{
  "encoder_arch": "preact_resnet",
  "model": "audio captioner",
  "dataset": "single notes of musical instruments (NSynth)",
  "train_examples": 184686,
  "n_mels": 64,
  "hop_length": 160,
  "input": "log_mel",
  "spec_augment": false,
  "win_length": 400,
  "tokenizer": "word",
  "vocab_size": 106,
  "encoder_norm": "groupnorm",
  "encoder_activation": "relu",
  "encoder_weight_standardization": true,
  "encoder_depths": [2, 4, 2],
  "encoder_kernel_size": 3,
  "encoder_stem": "deep",
  "encoder_avg_pool_shortcut": false,
  "encoder_widths": [80, 112, 176],
  "fusion": "prefix",
  "decoder_width": 256,
  "decoder_layers": 8,
  "decoder_norm": "layernorm",
  "decoder_norm_position": "sandwich",
  "decoder_activation": "star_relu",
  "decoder_mlp_ratio": 4,
  "decoder_head_dim": 64,
  "decoder_fused_qkv": false,
  "decoder_bias": "all",
  "decoder_qk_norm": false,
  "decoder_parallel_block": false,
  "decoder_inner_norm": false,
  "decoder_positions": "learned",
  "decoder_prefix_bidirectional": true,
  "decoder_connector": "linear",
  "decoder_tie_embeddings": false,
  "init": "torch_default",
  "residual_init": "none",
  "optimizer": "soap",
  "beta2": 0.99,
  "lr": 0.0023,
  "beta1": 0.9,
  "shampoo_beta": 0.95,
  "eps": 1e-08,
  "precondition_frequency": 20,
  "max_precond_dim": 512,
  "one_sided": false,
  "adamw_lr_other_params": 0.0014,
  "grad_clip": 1.0,
  "steps": 2800,
  "batch_size": 64,
  "epochs": 1.0,
  "lr_schedule": "cosine",
  "final_lr_fraction": 0.05,
  "warmup_steps": 560,
  "weight_decay": 0.4,
  "adamw_weight_decay_other_params": 0
}
Rows from block 5 of the text decoder, named by matrix and row number. Rows with one number belong to one neuron. Each number is 128 + 32 x the weight over its row's rms, rounded and kept within 0 to 255. All counts start at 0. After the name is the row's rms in percent of the matrix's.
# fc1: MLP up (decoder.blocks.5.mlp.fc1.weight, 1024x256), inputs 0-255
# fc2: MLP down (decoder.blocks.5.mlp.fc2.weight, 256x1024, transposed), outputs 0-255
fc1.41 103 [144 100 145 149 148 133 130 107 118 145  81  89 133 117 119 165 126 137 163 128 163 140 118 124 133 148 138  85 107 121 138  74  88 183  90 135 170 152 114 170  92 132 144 168 120 116  95 156 121 111 125 143 108 150 126  92  74 172 182 139  78 164  91 121 197 150 125 163 129 159  94 104 122 133 134  98 132 195 138 141 140 140 128 148 136 167 148 141 160 144  61 141 132 113 132 185 170  73  57 137  91 131  97 123 110 129 114 154 117 124 145 129 141 115 104 225 164 167 133 142  74  99 103 161 129 107  85  84 113 100 151  62 191  90 152 147 138 127 145 110 118 119 109 113 141 155 145 118 153 126 112 162  61 108 132 188 129 138 134 148 133  73 183 193  95  96 186  35 194  99  95 132 164 147 143 105 160  84  86 127 188 100 142  71 150 105  97  80 114 135 168 212 140  81 155  81 119 119  77  42 110 125 152 138 136  90 141 127 116  94  92 128 135  82 120 115 144 121 112 115 138 152 211 139 129 195 138 112 114 183 128 131 136 155 114 169  51  95 116 120 117 122 159 147  75 145  66 100 120  99 110 115 184 108 151 111]
fc2.41 095 [158 125  98 119  91 171 137  82 160 140 164  78  95 125 102 101 124 173 156 188  96 111 126 205 156 155  81 168 122 143 182 125 124  83 114  92 204 129 107 154 143 163  98  97  75 158 145 173 174  75 110 109  95 153 128 160 140  86 165 114 181  72 142  80 102 114  75  87 158 112 155 111 150 123 187  98 131 151 114 104 136 134 136 119 106 136 138 153 157 158 186  82 125 147  97  80 140 146 136 122 176  81 144 117 132 148 124 139  85 127 133 127 130  92 111 126 133  87 121 152 145 144 170 114 136 140 121 137 179 123 100 144 123 118 128 183 176 190  56 150 141 106  67 119 129  93 101 181 116 126 141 144 127 134 175 142 131 111 147 185 124 171 152 130 158 175 102 135 115 171  46  98 137 140 144 152 192 145 170 159  94 115 139 104 140 143 123 137  76 199 124 163 142  94 100 110 155 168 133 156  98 143 162 115 133 116 116 162 129 126 103 165 113  57 118  94 122 122 126 179 128 165  14 128  84  60 116 149  59 120 158 143 114  87 148 106 135 159 161 127 109 114 125 162 151  92 128  20 163 107 128 144  95 132 112  78]
fc1.42 097 [ 76 155 130 154 158 159 105 114  74 143 101 153 128  79 108 119 117  99 101 166 153 184 150 149 139 124 135 127 160 212  94 104  85 133 148 136  89 141  83 173  96 141 109 144 132 173 127 115 124 110 138 146 178 113 113 147 142  97 112  99  89 109 109 146 138 125 135 167  85  98 197  92 104 112  89 150 101 175  72 127 154 129 118 140 102 167 122 126 113 122 127 100  89 131 133 154  93 128 124  86  98 105  63 194 127 160  69 183  87 128 195 164 120 130 112 111 148 117 102  71 103 149  82 135  52  98 170 119 118 124 155  71  98 116 114 155  72 101 101  91  86  85 119 180 110 109  84 126 125 157 104 140 136 199  77 140 126 128 135 140 105 145  93 144 122 135  98  47 113 119 142 129  29 161 155 146 151 115 100 108 116 177 113 135 135 117 152 159  68 128 164 148  98  96  90 120  91 116 108  75 126 111 169 153 146 100 165  65 130 158 123 181 120 119  78 136  93 146 231 125 139 128 138 101 151 142 101 109 142 118 172 112  52 143 193 113 148 117 127 149 146 103 129 116 119 161 114 119 133 196 185 101 106 213  83 135]
fc2.42 082 [145 168  90 128 120 165 162  75 177 116 161 102 111 153 125 123  99 156 181 180 100  68 114 177 151 174  77 131 126 174 152 146 120  58 175 132 192 129  86 163 153 131 139  89  85 190 156 221 159  85  97 160  75 172 134 136 131 132 151 128 164  85 150 103  58 109 129 113 127 107 183 132 118  85 168  95 118 156 104 137 120 168 103 140  91 131 131 141 170 164 180  45 120 139 150  83 148 133 163 129 152  92 171 138 111 134 140 112  92  86 139  93 151 100 126 116 149 104 110 106 104 153 131  95  96 133 117 143 175 149  82 148  90 120 121 186 200 168  61 140  92 112  77  99 154 120  60 197 118 116  98 148 185 130 140 149 141 144  79 171 140 159 160 132 170 160 139 162 129 162  71 102 135 133 130 137 204 137 160 186 132 106 164 137 142 105 110 129  96 140 114 167 119 108 117 120 165 174 167 127 115 146 161 113  98 145 124 135 141 115 124 124 114 114 137  89  77 107 125 150 113 133  41  89  82  70 159 134  99 108 199 158 152 105 141 124  98 103 113 128 129  95 116 132 163 114 122  52 119 101 111 147  82 138 144 104]
fc1.43 100 [101  92 127 182 107 119 114 108 115 114 124 133 106  98 141  81 156 131 117 107 123  91 172  76 107 150 115  74  92 133 128 157 112 126  93 138 152 146 126 132 120 172 150 151  90 113 109 151  93 161 164 112 117 108  97  86 105 134 175 141 210 109 118 141  66 178 133 104 127 153 141 107  61  79 158 175 147 147 156 184  76 171 123 149 167 103 105 175 106 103  70  56 142 122 114 152 103 100 130  94 129 141  68 144 127 133 152 169 125 159 133 121 135 122 128 106 100 111  86 126 135 116 133 159 162 113 210 136 138 166 181 173 116 143 152 117  90 110 184 118 134 155 155 145  97 144 137 110 188 141 132 151 114 134 111 169 132 118 190 127 175  28 175 144  83  75  87 146 116 155 129 101 160 115  91 167 132 170 161 142  81 112  92 117 113  79 187 202 135 151 152 167 187  95  82 129 144 113 112 172 130 151 127 139 135 111 108 117 126 111  86  77 133 108 144 173 144 156 147 162  62 106 183 145 119 138 166 142 148 172 124 100  95 146 163  96  40 137 104  66 135  86 174  88 121 168  66 209 121 141 159 110 122  99 118 176]
fc2.43 095 [177 149  88  99  86 142 145  86 139 127 140  73 133 117  85  99 127 169 186 169 121  86 114 166 159 162 113 157 125 117 151 122 120  70 102 116 183 142 114 192 121 173 115 101  97 121 157 153 177  45 117  99  79 141 119 128 151 113 140 131 175  94 173  84 102 113  93 112 146 116 150  72 165 124 177  58 122 154 127 112 146 110 114 133 101 123 156 137 169 144 181 110  90 197 109  64 148 150 151 117 153 104 155 154 128 112 115 147 100 114 116 114 150  70 142 123 151  99 132 118 110 139 147  82 162 170 119 145 158 110 101 146 139 125 122 163 158 205  72 172 124  79  76 112 101  92  92 171 110 111  93 167 131 125 197 137 147 134 111 147 170 187 159 140 148 158 158 127 117 153  46 101 137 146 130 111 172 162 145 170 127 143 155 110 124 140 107  98  83 184 129 177 107 108 107  87 138 190 123 161 122 156 157 109 147 126 138 173 140 165 110 166 115  85 141 104 108 119 117 176 147 157   0 111 100  69 147 128  83 111 151 129 130  96 154 116 118 139 155 144 111 125 115 156 138  83 132  31 153 130 128 167  86 128 122 107]
fc1.44 097 [ 92 127 147  81  98 148 203 129 173 125  97 102 144 138 118 138 110 139 128  81 126 158 122 136 136 110 120 119 121 126 143 140 134 145 108  93 181 100 111 126 156  94 118 135 100 173  94 171  52 229 105 103  89  66 185 128  94 142 117 146 145 103 150 140 157 123 135 113  76 149  91 101 156  81 117 129  89 122 119 144 133 130 134 121 184 147 170 120  99 147 216 134 148 128 114  65  97 113 166 115 139 123 101  86 108  93 195 173 124 142 176 103 135 166 129 164 123 120 135 149 154 150 132 178 162 105  76 129 137 123 167 106 115 168 134 134 125 130 146  94 121 124 115 138 150  56  97  63 125 138 102  98 165 134 105  96  75 140 135 138  67  96 124 100  86  84 130 119  76 127  95 150 114 117 103 175  76 147 100  71 163 128 178 175 107 128 111 164 147 133 152 118  80 182 151 146 133 196  79 112 151 123 101 159  90  83 138 140 157 110 173 124  95 191 140 107 161 123 177 154 130 118 175  56 158 155 190  67 196 125 157 170 140  90 177 109 128 156 153 142 130 131 164 100  80 168 114 141 118 196 133  96 138 152  40  95]
fc2.44 095 [158 142 113 140  84 124 116  69 134 144 101  74 117 113  91  96 118 170 189 168  96 110 105 188 128 164  69 137 129 145 170 124 144  89 114 122 207 146  99 157 138 163 123  72 102 163 120 169 184  73 128 110  64 153 127 125 173 103 139 133 171 103 140  77  88 131 111  98 163 124 170 125 168 105 178  81 129 162 143  96 149 118 102 108  89 140 146 135 140 140 183  87 133 162 140  93 153 132 143 129 162  90 139 147 114 129 120 163  81 106 166 110 143 102 138 104 158 100  98 105  95 156 133  95 131 163 127 125 171 132 114 147 127 124 142 176 186 191  65 158 136  76  53  92 119  88 104 178 110 118 126 155 125 139 158 141 143 121 103 151 126 165 159 134 151 152 139 128 113 147  35  97 129 125 125 139 208 108 151 159 109 118 146 133 147 156 106 106  96 196 147 168 132  85 125  96 154 180 133 140  95 112 178 109 130 134 121 151 131 152 129 145  92  71 159 106 109 127 103 171 126 154   0 127  93  66 145 104  76 119 138 129 140 100 121 106 123 127 126 122 126 121 114 160 154  95 133  26 148 130 121 157  73 139 158  96]
fc1.45 085 [127 154 146  79 125 152 116  84  94 125 118 138 105 148 143 149  75 118 152 138 107 163 131 207 134  62 163 158  61 158 107 132 146 136  76 124 129 148  85 123 149 119 151  75 124 141 102 126 117 148 127  90 135  69 135  81 152 169 131 143  84 178 147 142 148 157 148 134  56 112 136 146 176 133 130 116  64 140 153 106 120  86  99 119 147 123 128  92 135 103  67 151 177  88 132 170 137 213 143  93 154 123  85 140 109 155  97 169 146 143 136 109  82 104 110 114 173 128 154  69 148 109 133 157 146 212 112 109 101 110 119  99 122 141 120 189 131 155 130 116 128  96 147 143 131 169 156 103 105 101 140 169 148  97 106  85 150  70 118 108 115 171 200 175 110 110 133  85 118  92 115 139  76 106 154 107 110 167 147 104 147  74 103 114  62 152  83 164 176 115 126 146 112 152 116  98 192 146  19 112 116 115 162 169 112 117  45 105 130 104 132 135 159  98 119 127 182 157 152 132 178 133 229 143 160 115 102 125 137 137 150 114 175 124 142 176  77 119 140 110  96 112 155 112  92 161 143 181 152 110 179  84 131 141 120 210]
fc2.45 082 [169 138  97 134  85 152 144  92 138 149 128  75 110 144  66 105 121 174 173 165 116 110 101 186 144 181  95 165 125 136 180 122 135 105 118 110 197 136 140 185 132 167 107  94  91 118 134 134 187  90 110  96  53 174 135 122 162 115 138 138 192  67 143  90 112 114  82 117 176 111 158 107 169  81 191  63 101 176 149 112 124 120  99 109 120 136 152 136 137 152 180  90 122 152  99 102 156 124 149 113 146  80 161 134 121 124 123 151  85 113 154 122 144  96 142 108 144  77 113 129 117 152 122 106 133 141 141 131 183 112 109 138 109 134 132 175 178 203  91 165 144  98  45  93  91 106  98 181 116 114 108 134 108 134 143 142 101 157 121 175 123 164 176 127 146 164 125 129 121 161  39  96 135 141 115 133 195 116 124 173 100 121 147 117 146 165  99 134  77 175 158 171 128 109  99 111 133 185 126 129  96 106 158 101 141 123 138 171 137 171 108 168 110  76 157  85 102 124 100 181 137 154   6 150  82  71 130 141  98 115 161 113 131 105 153 117 114 131 132 133 111 121 131 141 166  63 127   9 156 124 110 145 121 124 141 116]
fc1.46 101 [121 104 109 177 147 179 134 132 114 107 122 142 171 139 126 160  96 110 121  86 120 228 104 152 107 169  86 145  60 121 151 114 151 122  78 103 151 102 138 129  54 151 131 124 104 129 142  99 131 120  99 139 160  65 121 145 157 213 183 147 146 156 147 147 165 123 143 138  70  88 144  87  78 153  97 133 102 109 159 113 184 206  93  90 155 168 113  86 111 161 124 115 116 107  84  98 147 152 160 151  65 132 109  88 128 114 136 123 146 193 159 135 114  89 104 140  92 133  88  54 165 114 133  91  98 178 126 143 138 183  86 156 113 175 114 118  92 145 107  97 110 143 201 108 126 126 145 104 132 171  97 180 102 150  96 145 138 149 121  73  99 113 192 132  64 113 108 152  51 104  99 105  93 137 160 156 122 147 153 124 141  95 160 161 128 162 164 141  99 152 112 128  62 156  95 147 105 183  88  94 106 186 136 127  64 147 163  79 106  69 169  81  67 101 122  95  67 155 126 118 147 147 155 133 148 144 165 128  93 163 103 127 104  72 142 122 105 164 107  80 166 139 151 125 132 106  79 156 118 149  85 132 168 140 136 127]
fc2.46 084 [152 150 110 121  85 146 154 122 140 138 145 100 123 125  59 123 166 172 183 169 105 100 112 190 117 145 131 132  93 124 170 104 122 114 142  87 208 142  93 162 129 141  94  86  89 124 132 162 167 125 138 133  43 167 116 116 149  78 141 139 194 109 124  87 116 120 106 115 183 135 168  92 181 102 145 101 109 153 113 125 139 117  95 132 127 139 144 122 135 147 165  93  93 166 130  94 134 143 118 141 211  85 178 131  95 131 103 135  94 114 132 131 142  75 149 116 171  96  82 163  94 180 137  93 144 147 146 158 178 134  66 155  98 135 144 192 183 177  80 155 139 102  52  87 132 119 103 193 115  90 145 142 140 130 123 156 103 142  90 181 113 175 183 147 128 164 121 128 145 154  33 101 117 132 130 140 166 131 116 182  86 155 115 144 154 151  98 139  62 191 119 165 129 106 108 103 136 179 108 137  98 130 174 118 104  98 156 130 147 156 110 141 120  80 132  71 125 123 109 143 120 150   0 124  91  71 123 149 105  83 181 123 131 122 174 107 124 115 141 137 118 124 139 177 170  87 103  71 147 103 128 158 106 130 133  88]
fc1.47 087 [172 124  90 127 148 121 174 104 155 128 141 109  91 146 134 131  90 160 123 155  92 106 124  80 142 153 169 172  89  76  96 131 131 118 159 110 151 150 125 118 138 145 149 138 131 132 117 208  95 133 156 138 170 110 124 104 113 188 163 108 134  68 145 145  84 112 150 161 143 137  80 127 124  90 165 117 118  92 221 158 138 129 124 122 147  86 104 115 138 134  76 175 147 120 116 119 143 115 109  93 118  99 107 125  43 128  82 113  93 143 163 115 127 130  84 140 130 141 164 144 182  92 162 113 121 123 130 156  82 151 172 111  81 181  47 127 132 146 178 179 138 176 189 123  16 112  96  90 126 164  55 145 183 135  95 121 105  67  73 179 110  77  96 111  57 101  58 118  81 127 113 168  97  56 136 128 150  88 167 113 141 142  80 128 186 116  83 164 118 113 170 131 109 123  89 137 143 139 113 172 128 134 164 165 140 109 114 147 220 119 125 148  99 156 111  71 106 143 154 140 146 152 156 119 136 153 141  99 166 158 113 131  88 129 116 130 121 110 130  93 149 122 111 109 161 136 125 135  60 163 170 161 108 199  97 101]
fc2.47 103 [172 140 105 118  84 135 128  95 135 145 113  89 112 117 118  96 142 153 194 167 104 111 115 165 152 159  88 150 114 134 156 138 133  95 117 110 199 149 116 171 148 165 124  78  93 152 117 166 176  73 134 103  66 149 130 125 168 103 136 124 204 101 155  90  80 112  91 104 155 116 165 112 160 130 164  65 111 140 154 102 139 133 117 117  95 134 132 153 149 138 199 101 120 170 114  86 148 133 172 126 155  76 168 138 121 136 114 151  84 107 168 115 146  97 140 113 168  93 112 107 105 154 139  71 155 164 132 151 175 133  92 152 122 126 132 192 190 191  63 156 128  73  55 103 103  88  87 161 119 121 114 150 115 155 148 161 135 134 112 154 130 145 158 129 138 156 133 119 114 145  40  82 146 122 130 144 186 120 162 166 122 136 163 121 130 149  82 123  99 175 162 166 130  92 130  94 142 176 141 135  98 116 160  99 142 129 111 148 133 169 135 148  89  57 150  87 108 115 108 186 134 148   0 121  95  56 131 122  93 120 156 129 154 108 134 109 118 114 147 137 119 110 110 150 133  97 138  13 145 125 105 176  68 150 145  97]
fc1.48 117 [113 131 139 102 107 136 125 130 203 148 157 151 148 212 158 205 152 156 124 104 130 127 103  46 133 126 116 202  50  99  97  96 197 117 108 124 120 125 161 141 114 180 146 107  72  56 140 139 184 137 155  85 148 106 124 144 139 124 177  60 102 114 150 102  89  25 145 175 167 107 150  88 112 121 101 123 139  95 187 147 147 110 150 118 198  99  85 148 130 141 133 164 151 175  91  90 183 104  77 117 104 189 140 174 131 118 161 120  94 121  78 131 112  97 156 113 127 113 125 152 106 161  88 152 152 130  97 137 137 125  93 181 108 182 104 141 108 155 137 170 135 135 155 108 155  62 106 144  83 124  97 148 149 185 108 129 115 133 147 128 134  61 135 132 114 182 138 154 147 107 121 115  96  92 118 163 169 110 166  86 119 162 178 113 197 125 127 114 111 128 101 141 123 111 134  77  88 126 144 131  88  98  80 126 108 147 134  72 126 169  79 139 151 144  90 102 166 151 134 118  96 158 152 141  79 107  83 164 109  82 118 130 118 109 122  70 155 161 124  62 202 100  97 115 136 117 122 157 129 157 103 169  91 148 118 135]
fc2.48 099 [145 128  88 134 145 162 117 131 112 124 163 134 139 141 131  95 152  97  98 124  89 125 145 164  81  89 158  96 105 113 108 143  92 140 138 124 140 138 154 140  85 110  87 137 140 109 114  78 123 178 148 150  85  90 136 133  75 108 148 162 133 146  63 143 164 104  82 150 145 162 140  81 121 133 141 155  99  83  87  65 163 157  41 145 104 102  77  77 130  69 109 169 130 172 160 188 149 176 147 146 178 137 118  87 149 135  86 123 172 158  80 147 114 118  96 175 158 127 104 220 118 134  94 110 146 131 134 179 106 213 101 104  89 121  92 141  87 112 125 144 130 219 151 144 190 151 153 162 199 131 172  98 147 130 151 125  94 144 108 149  85  61 172 193  73 152 110 120 138 167 130 127 135 131 110  92 142 116  73  95 155 212 117 120 112 133 133 151 101 201  94 102 112 140 125 175 161 137  28 124  91 120 100 141 111 129 134 122  99 140 132 120 131 101 124  58 105 134 107 113  97 131  95 102 135 132 147  86 192 114 180 143 133 109 165 113 186  93  97 131 172 163 150  88 157 117  84  97 134 128 109 159 121 141 106 123]
fc1.49 088 [179 100 191  90 129 123 137  76 137 178 151 173  77 113 182 162  60 104 122  81 173 141 159 116 154 124 128 159 126  75 114 119  82 113 102  90  89 154 162  24 166 135 109 109 117 110  79  90 126 138 150  72 122  92 146 136 176 156 155 115 167 123 150 199 111 169 156 146 112 103 127 138  86 172 163 210 164 149 115 207 128 101 118 112 175 110 133 119 136  66 120 130 135 129 146 122 143 109  74 105 121 145  67 139 138 148 184 173 108 130 165 123 135 162 144  87  97  94 170 124  98  94 153 162 166  78 111  89 189 121 150 101 110  79 130 113 119  98 139 122 160 140 187 104 130 113  55 120 136 145 107 117 109  77 109 192 140 106 112 124 102 107 164  66 114 121 135 111 132 134 139 144 115 101 170 102 109 139  55 166  68 188 161  85 149  87 113 153 129 147  86 146 136 119 143 102 119  96 148 130 143 141 160 195 158 163 195 118 155  93  93 110 121 145 163 156 104 211 150 123 115 160 105 117 127 176 176 121 123 138 126 151 144 129 155 141 125 160 122 113 156 138 159  97 101 143  54 132 115 191 132 116 133  94 148 151]
fc2.49 093 [173 145  96 115  95 144 110  95 146 127 127  76 106 130 109  91 157 150 170 171 111  87 105 162 154 168 105 156 128 132 145 136 142  91 129 123 205 143  95 168 151 147 119  93  85 145 168 183 169  83 146 137  65 155 122 125 152  77 143 131 209  98 166  88  91 123 105  90 161 129 158 121 173 116 160  85 121 159 138 115 155 130 125 121  78 151 127 156 139 138 193  99  96 175 131 104 138 124 167 120 168  83 177 120 118 117 116 148 105 108 174 129 129  81 132  95 150 103 105 100 113 138 125  80 172 185 135 136 159 126 109 128 129 126 139 180 174 201  85 181 118  53  64 112 108  86 111 170 139 111 111 161 144 150 157 129 139 117 121 132 150 130 142 144 156 158 112 113 148 154  62  93 140 135 125 118 198 140 166 151  94  97 121 139 128 154 120 127  85 199 158 159 126  95 125 109 132 166 130 148 100 111 151  83 140 128 124 163 120 140 152 159  93  68 129  93 123 114 136 150 137 150   0 126 100  54 132 132  76 112 158 135 160 106 109  99 149 155 150 126 103 116 100 157 130 100 139  22 143 117 120 173  61 113 125  82]
fc1.50 088 [109  98 164 112  74 102 115  85 120 103 153 160 141 103 143 147 154 174 107 135  87 116  62 186 200 125 153  90  94  68 119 142 153 169  91 139 136 143 119  98 168 121 159 115 116 125 109 159 166  84 111 188 179 143  98 124 157 132 126 137 131  85 135 119 130 111 168 154 142 133 145 130  71 126 149 183 153  83 127 149 126 138 118 147 142  94 124 104 122  37  51 148 150 143 139 172  76 117 120 167 149  96 128 128 125 153 101 169 108 145 164 184 136 156  95 153 111 148 113 122  96 110 120 188 118  79 186 124 121 183 140 120 175  94 155  79  85 115 121 163 118 135 120 189 136 144 137 123 127 163  98 151 195 118  29 169 146 137 138 129 145  99  93 131 107  64 127 147 123 174 102 167 107  77 125 142 100  40  68  99 104 126 140 127  87 141 180 152 145 167  88 153 161 149 129  87 151  52 169 111  93 153  90 141 148 137 195 163 114  97 113 138 148 113 158 143 110 120 108 148 166 187 219 146 131 111 127 133 155 168 219 141  98 127  83 117 103  81 153 119 131  82 141 119 113 121 150 172 114 124 116 108  80 159 115 144]
fc2.50 101 [171 137 110 110  80 157 142  77 127 139 126  80 117 126 103  86 133 156 184 176  99 115 134 191 153 162  95 168 126 152 162 125 132  96 108 114 197 144  95 174 153 159 114 100  80 147 151 149 190  50 128 100  71 168 148 144 162  99 130 132 200  98 161  85  82 140  79  86 140 111 164 126 170 113 162  85 104 158 118 113 152 117 118 141 105 153 146 155 145 147 171 106 106 145 127  92 160 129 140 134 174  65 159 150 115 124 109 139  87  99 154 125 161  92 134 117 163 116  89 113 110 152 137  99 135 153 149 152 184 122  97 146 127 127 111 196 175 205  80 154 123  51  62 111 106  91 106 169 126 116 119 159 106 152 140 152 119 122 110 138 140 152 157 144 136 143 136 131 116 167  29 107 150 122 118 135 191 128 166 177 102 116 156 119 138 139 116 127  83 181 133 179 102 100 121 122 126 176 123 138  85 123 174  97 145 134 132 146 135 148 131 165  99  81 151  98  93 127 106 179 128 166   7 127  97  58 151 136  91 118 159 136 141  93 139 118 126 135 146 150 117 108 101 157 155  83 158  12 147 119 109 159  96 123 150  86]
fc1.51 101 [167  85 100 169 102 177 203 115  90 158 154 118 107 154 191 144 110 148  42 159 156 157 129 166 137 116 149 167  94 124  96 118 135 150  23 166  91 113 139 144 113 128  50 123  91  95  97 144 130 125 129 125 170 127 189 157 141 187 118  90 153 169 139 120 172 105 180 117 149 134 136 150 138 137  62 114 109  86 147 156 131 124 122 148  98  85  94 154 124 142  80 178 130  95 176 156 129  55  99 121  85 145 108 159 206 133  90 107 197 126  95 123 188 119  66 172 142 107 114 164 105 161 130 175 132 136 125 176 132 127 132 134 126 129  75 101  86 137 157 135 101  85 161 165 139 154 182  81 143 107 118 112 131  78  56 138 117 130  86 143 106 124 144 131  77  92 111 105 158 180 146 107  68 108 178 104 151 156 180 153 151  79 150  92 124 175 127 101 128 101 159 168 165 143 129 119 139  96 101  79  96 160 171 145 105 173 149 140 112 134  99 102 115 109 129 140 103 135 107  91 175 136 234 116 120 162 108 108 113 172 141 109 135 113 122 181 125 114 164 151 100 159 152 103 187 138 142 126 118  81  92 110 120 128 151 132]
fc2.51 093 [154 131 136 129 104 175 166  85 125  75 152  83 146  90  49 134 114 177 140 141  71 181 132 233 161 111 127 105 101 162 200 123 103 113 145 103 137 121 103 182 127 138 120 133 111 109 170 126 187 123 105 122 130 135 141 152 101 146 155 143 102  85  98 136 169 126 109 100 157  93 154  79 145  62 196  83  83 130  55 111 137 111 158 155 142 139 159 129 190 150 123  77 116 124 132 142 156 160 106  94 172 113 135 142 125 131 125 101  96 105 118 107 126  79 137 146 130 123  99 157 119 142 154 160  66 117 102 112 162 171  46 189  91 122 105 133 137 137 148 129 132 160 106 139 125 139 118 199 133 104 121 165 102 140 147 152 138 146 109 185 146 201 160 125 127 177 117 139 117 160  65 148 141 117 122 123 196 136  86 156  97 150 164  86 130 119 143 167 104 122  66 121 111 162  96 137 136 125  85 122  83 117 130 154 115  92 165 134 106 157 106  94 133 103 133 116 113 152  66 126 156 198 171 107  95  80 137 151 125  96 201 143 114  97 202 145  78 147 154 182 124  89 165 167 161  81 123  62 152  63 106  97 165 122  89 158]
fc1.52 090 [100 165 150  50 143 178 128  93 107 165 132 146 116 101 143  31  83 167 120 187 150 156 115 145 111 107 152 147 109 151 109 150  83 171  94 146  70 107 100 126 174 152  90 128 138  87 171 158  88 156 138  98 131  92 148 142 112 123 140 144 139 136 131 167 141 168 118 132 127 163 162 111 117 145 137 145 141 108  85 133 191  81 109  88 147 120 126 101 102 144 101  87 114  66 135 167 174 148 130 123 197 154 130 164 130 141  87 144 112 155 136 129 109 116  73 171 136 147 159 108 142 207 130 151 152 127 218 161  94 133 127 106 132  92 119 144 123  99 167 119  80 114 134 152 176  80 147 131 108 126  85 191 177 135 158 131 170  62  92  70 134 136 140 109 128  76 138  98 133 143 172 164 115 147 163 142 148 178 167  94 120 130 131  83 131 138  60 162 158 112 129 134  90  79 130  87 155 146  78  93  95 175 168 177 152  65  90 102 136 120 152 125 162 127 172 158 113 135 146 160 191 151 201  85 153 161  99  79 101 150 110 151  93 165 166 190  67 118 135 125 150 142 139 140  77 126  98 157  85 139 174  86  85 128 112 185]
fc2.52 089 [195 112 128 147  85 175 164 112 127 127 140  80 121 119  83 152 111 173 161 168  93 105 103 156 150 167 127 161  93 127 186 130 115  90 153 114 195 124 133 174 123 111 145  69  70  92 150 138 181  87  95 122 109 151 139 138 165 129 155 112 197  80 147  92 113 127  65 140 177 106 138 104 115  87 171 125  70 150 108 124 114 143 133 124 102  97 152 140 128 165 170  97 125 160 120  97 145 135 174 155 141  78 161 147 126 124 128 110  98 132 135 125 144  82 131 100 117  89 116 155 152 129 128 137 139 149 113 134 204 140 103 149  89 135 156 173 168 227 104 158 125  65  82 132 104 108  98 188 158 124  99 160 131 136 126 172 110 172 120 157 155 165 200 115 150 172 145 141 142 132  33 126 132 127 154 136 194 150 123 188  69 112 141 119 112 145 103 131  79 205 155 154 125 111 103 104 131 169 127 135  94 117 152 104 127 118 139 184 131 145 103 140 105  61 141  92 124 143 120 140 136 162  28 107  82  65 143 188  99  78 168 115 139 105 136  93 121 174 165 151 100 119 137 133 150  89 121  35 143 105 112 167 106 137 143  88]
fc1.53 095 [175 134 112 132 165 128 201 100 186 148 132  88 134 121 162 139 152 118 179 105  86 169 134 106 129 111 101  96 166  94 115  91  94 165 149 113 140 207 174 146  76 153  51 145 109 107  96 116 101 189  61 117 141  74 116 113 101 145  99  68  96 152 117 117 107 192  81 170 144 160  94  88  88 139 165 125 138 166 170 116 154 147 156  95 133 108 116 131 148 130 153 108 157 141 120 140 177 119 151  94 119 113 119 115 133 151 152 118  79 179 106 150 165 138 134 127 170 107 147  77 137 122 157 114 157  99  89 101 106 176 167 165  97  89  81 133 106 140 184  80  93 146 107 139 171 133 175 146  99 151 100 129 117 122  88 143 119 200 100 122 122  69 159 109 111 100  98 116 151 122  72 130 113  84 140 188 155 119 154 122 172 157 205 148 148 170 141 145 170  90 152 111  85 106 136 114 150 183  62  90  89 164 170 138 124  89 121 167  94  64 151  70 117 142 143 104 126 138 130  67 171  87 156 121  96 132 118 116 122 121 110 172 158 130 158 178  85  88  36  79 109 116 112 140 176 127 135 128 100 197 101  81 137 105 129 133]
fc2.53 101 [168 151 100  98  80 148 125  87 137 153 140  72 102 127 113  91 135 149 181 186  96 100 115 163 150 169  84 157 115 133 154 144 149  90 114 107 194 146 114 163 156 152 134  87  86 161 131 166 171  77 138 108  44 152 130 131 174 106 138 141 198 104 142  81  92 111  98  93 161 110 167 118 145 116 166  65 124 154 132 112 154 126 102 122  75 120 151 139 152 164 204  99 110 165 119  83 165 134 149 115 160  65 152 139 106 134 115 158  84  96 174 108 136  98 141 123 154 106 115 121 106 144 140  91 146 156 134 144 169 113  91 146 124 129 134 181 192 193  61 171 135  57  63  97  88  81  98 175 120 127 122 170 134 133 154 154 139 125 110 162 134 145 147 138 149 137 132 128 120 156  47  83 137 116 125 138 198 122 169 171 123 119 137 113 139 148 102 129  83 202 159 166 137  83 116 109 146 154 143 154 104 113 157  96 149 126 111 152 129 169 138 161 101  62 153  89 115 130 108 175 129 153   0 122 112  69 127 130  85 122 148 126 152 112 127 100 140 134 149 133 115 101 111 145 164 110 143  31 155 143 109 170  93 135 139  88]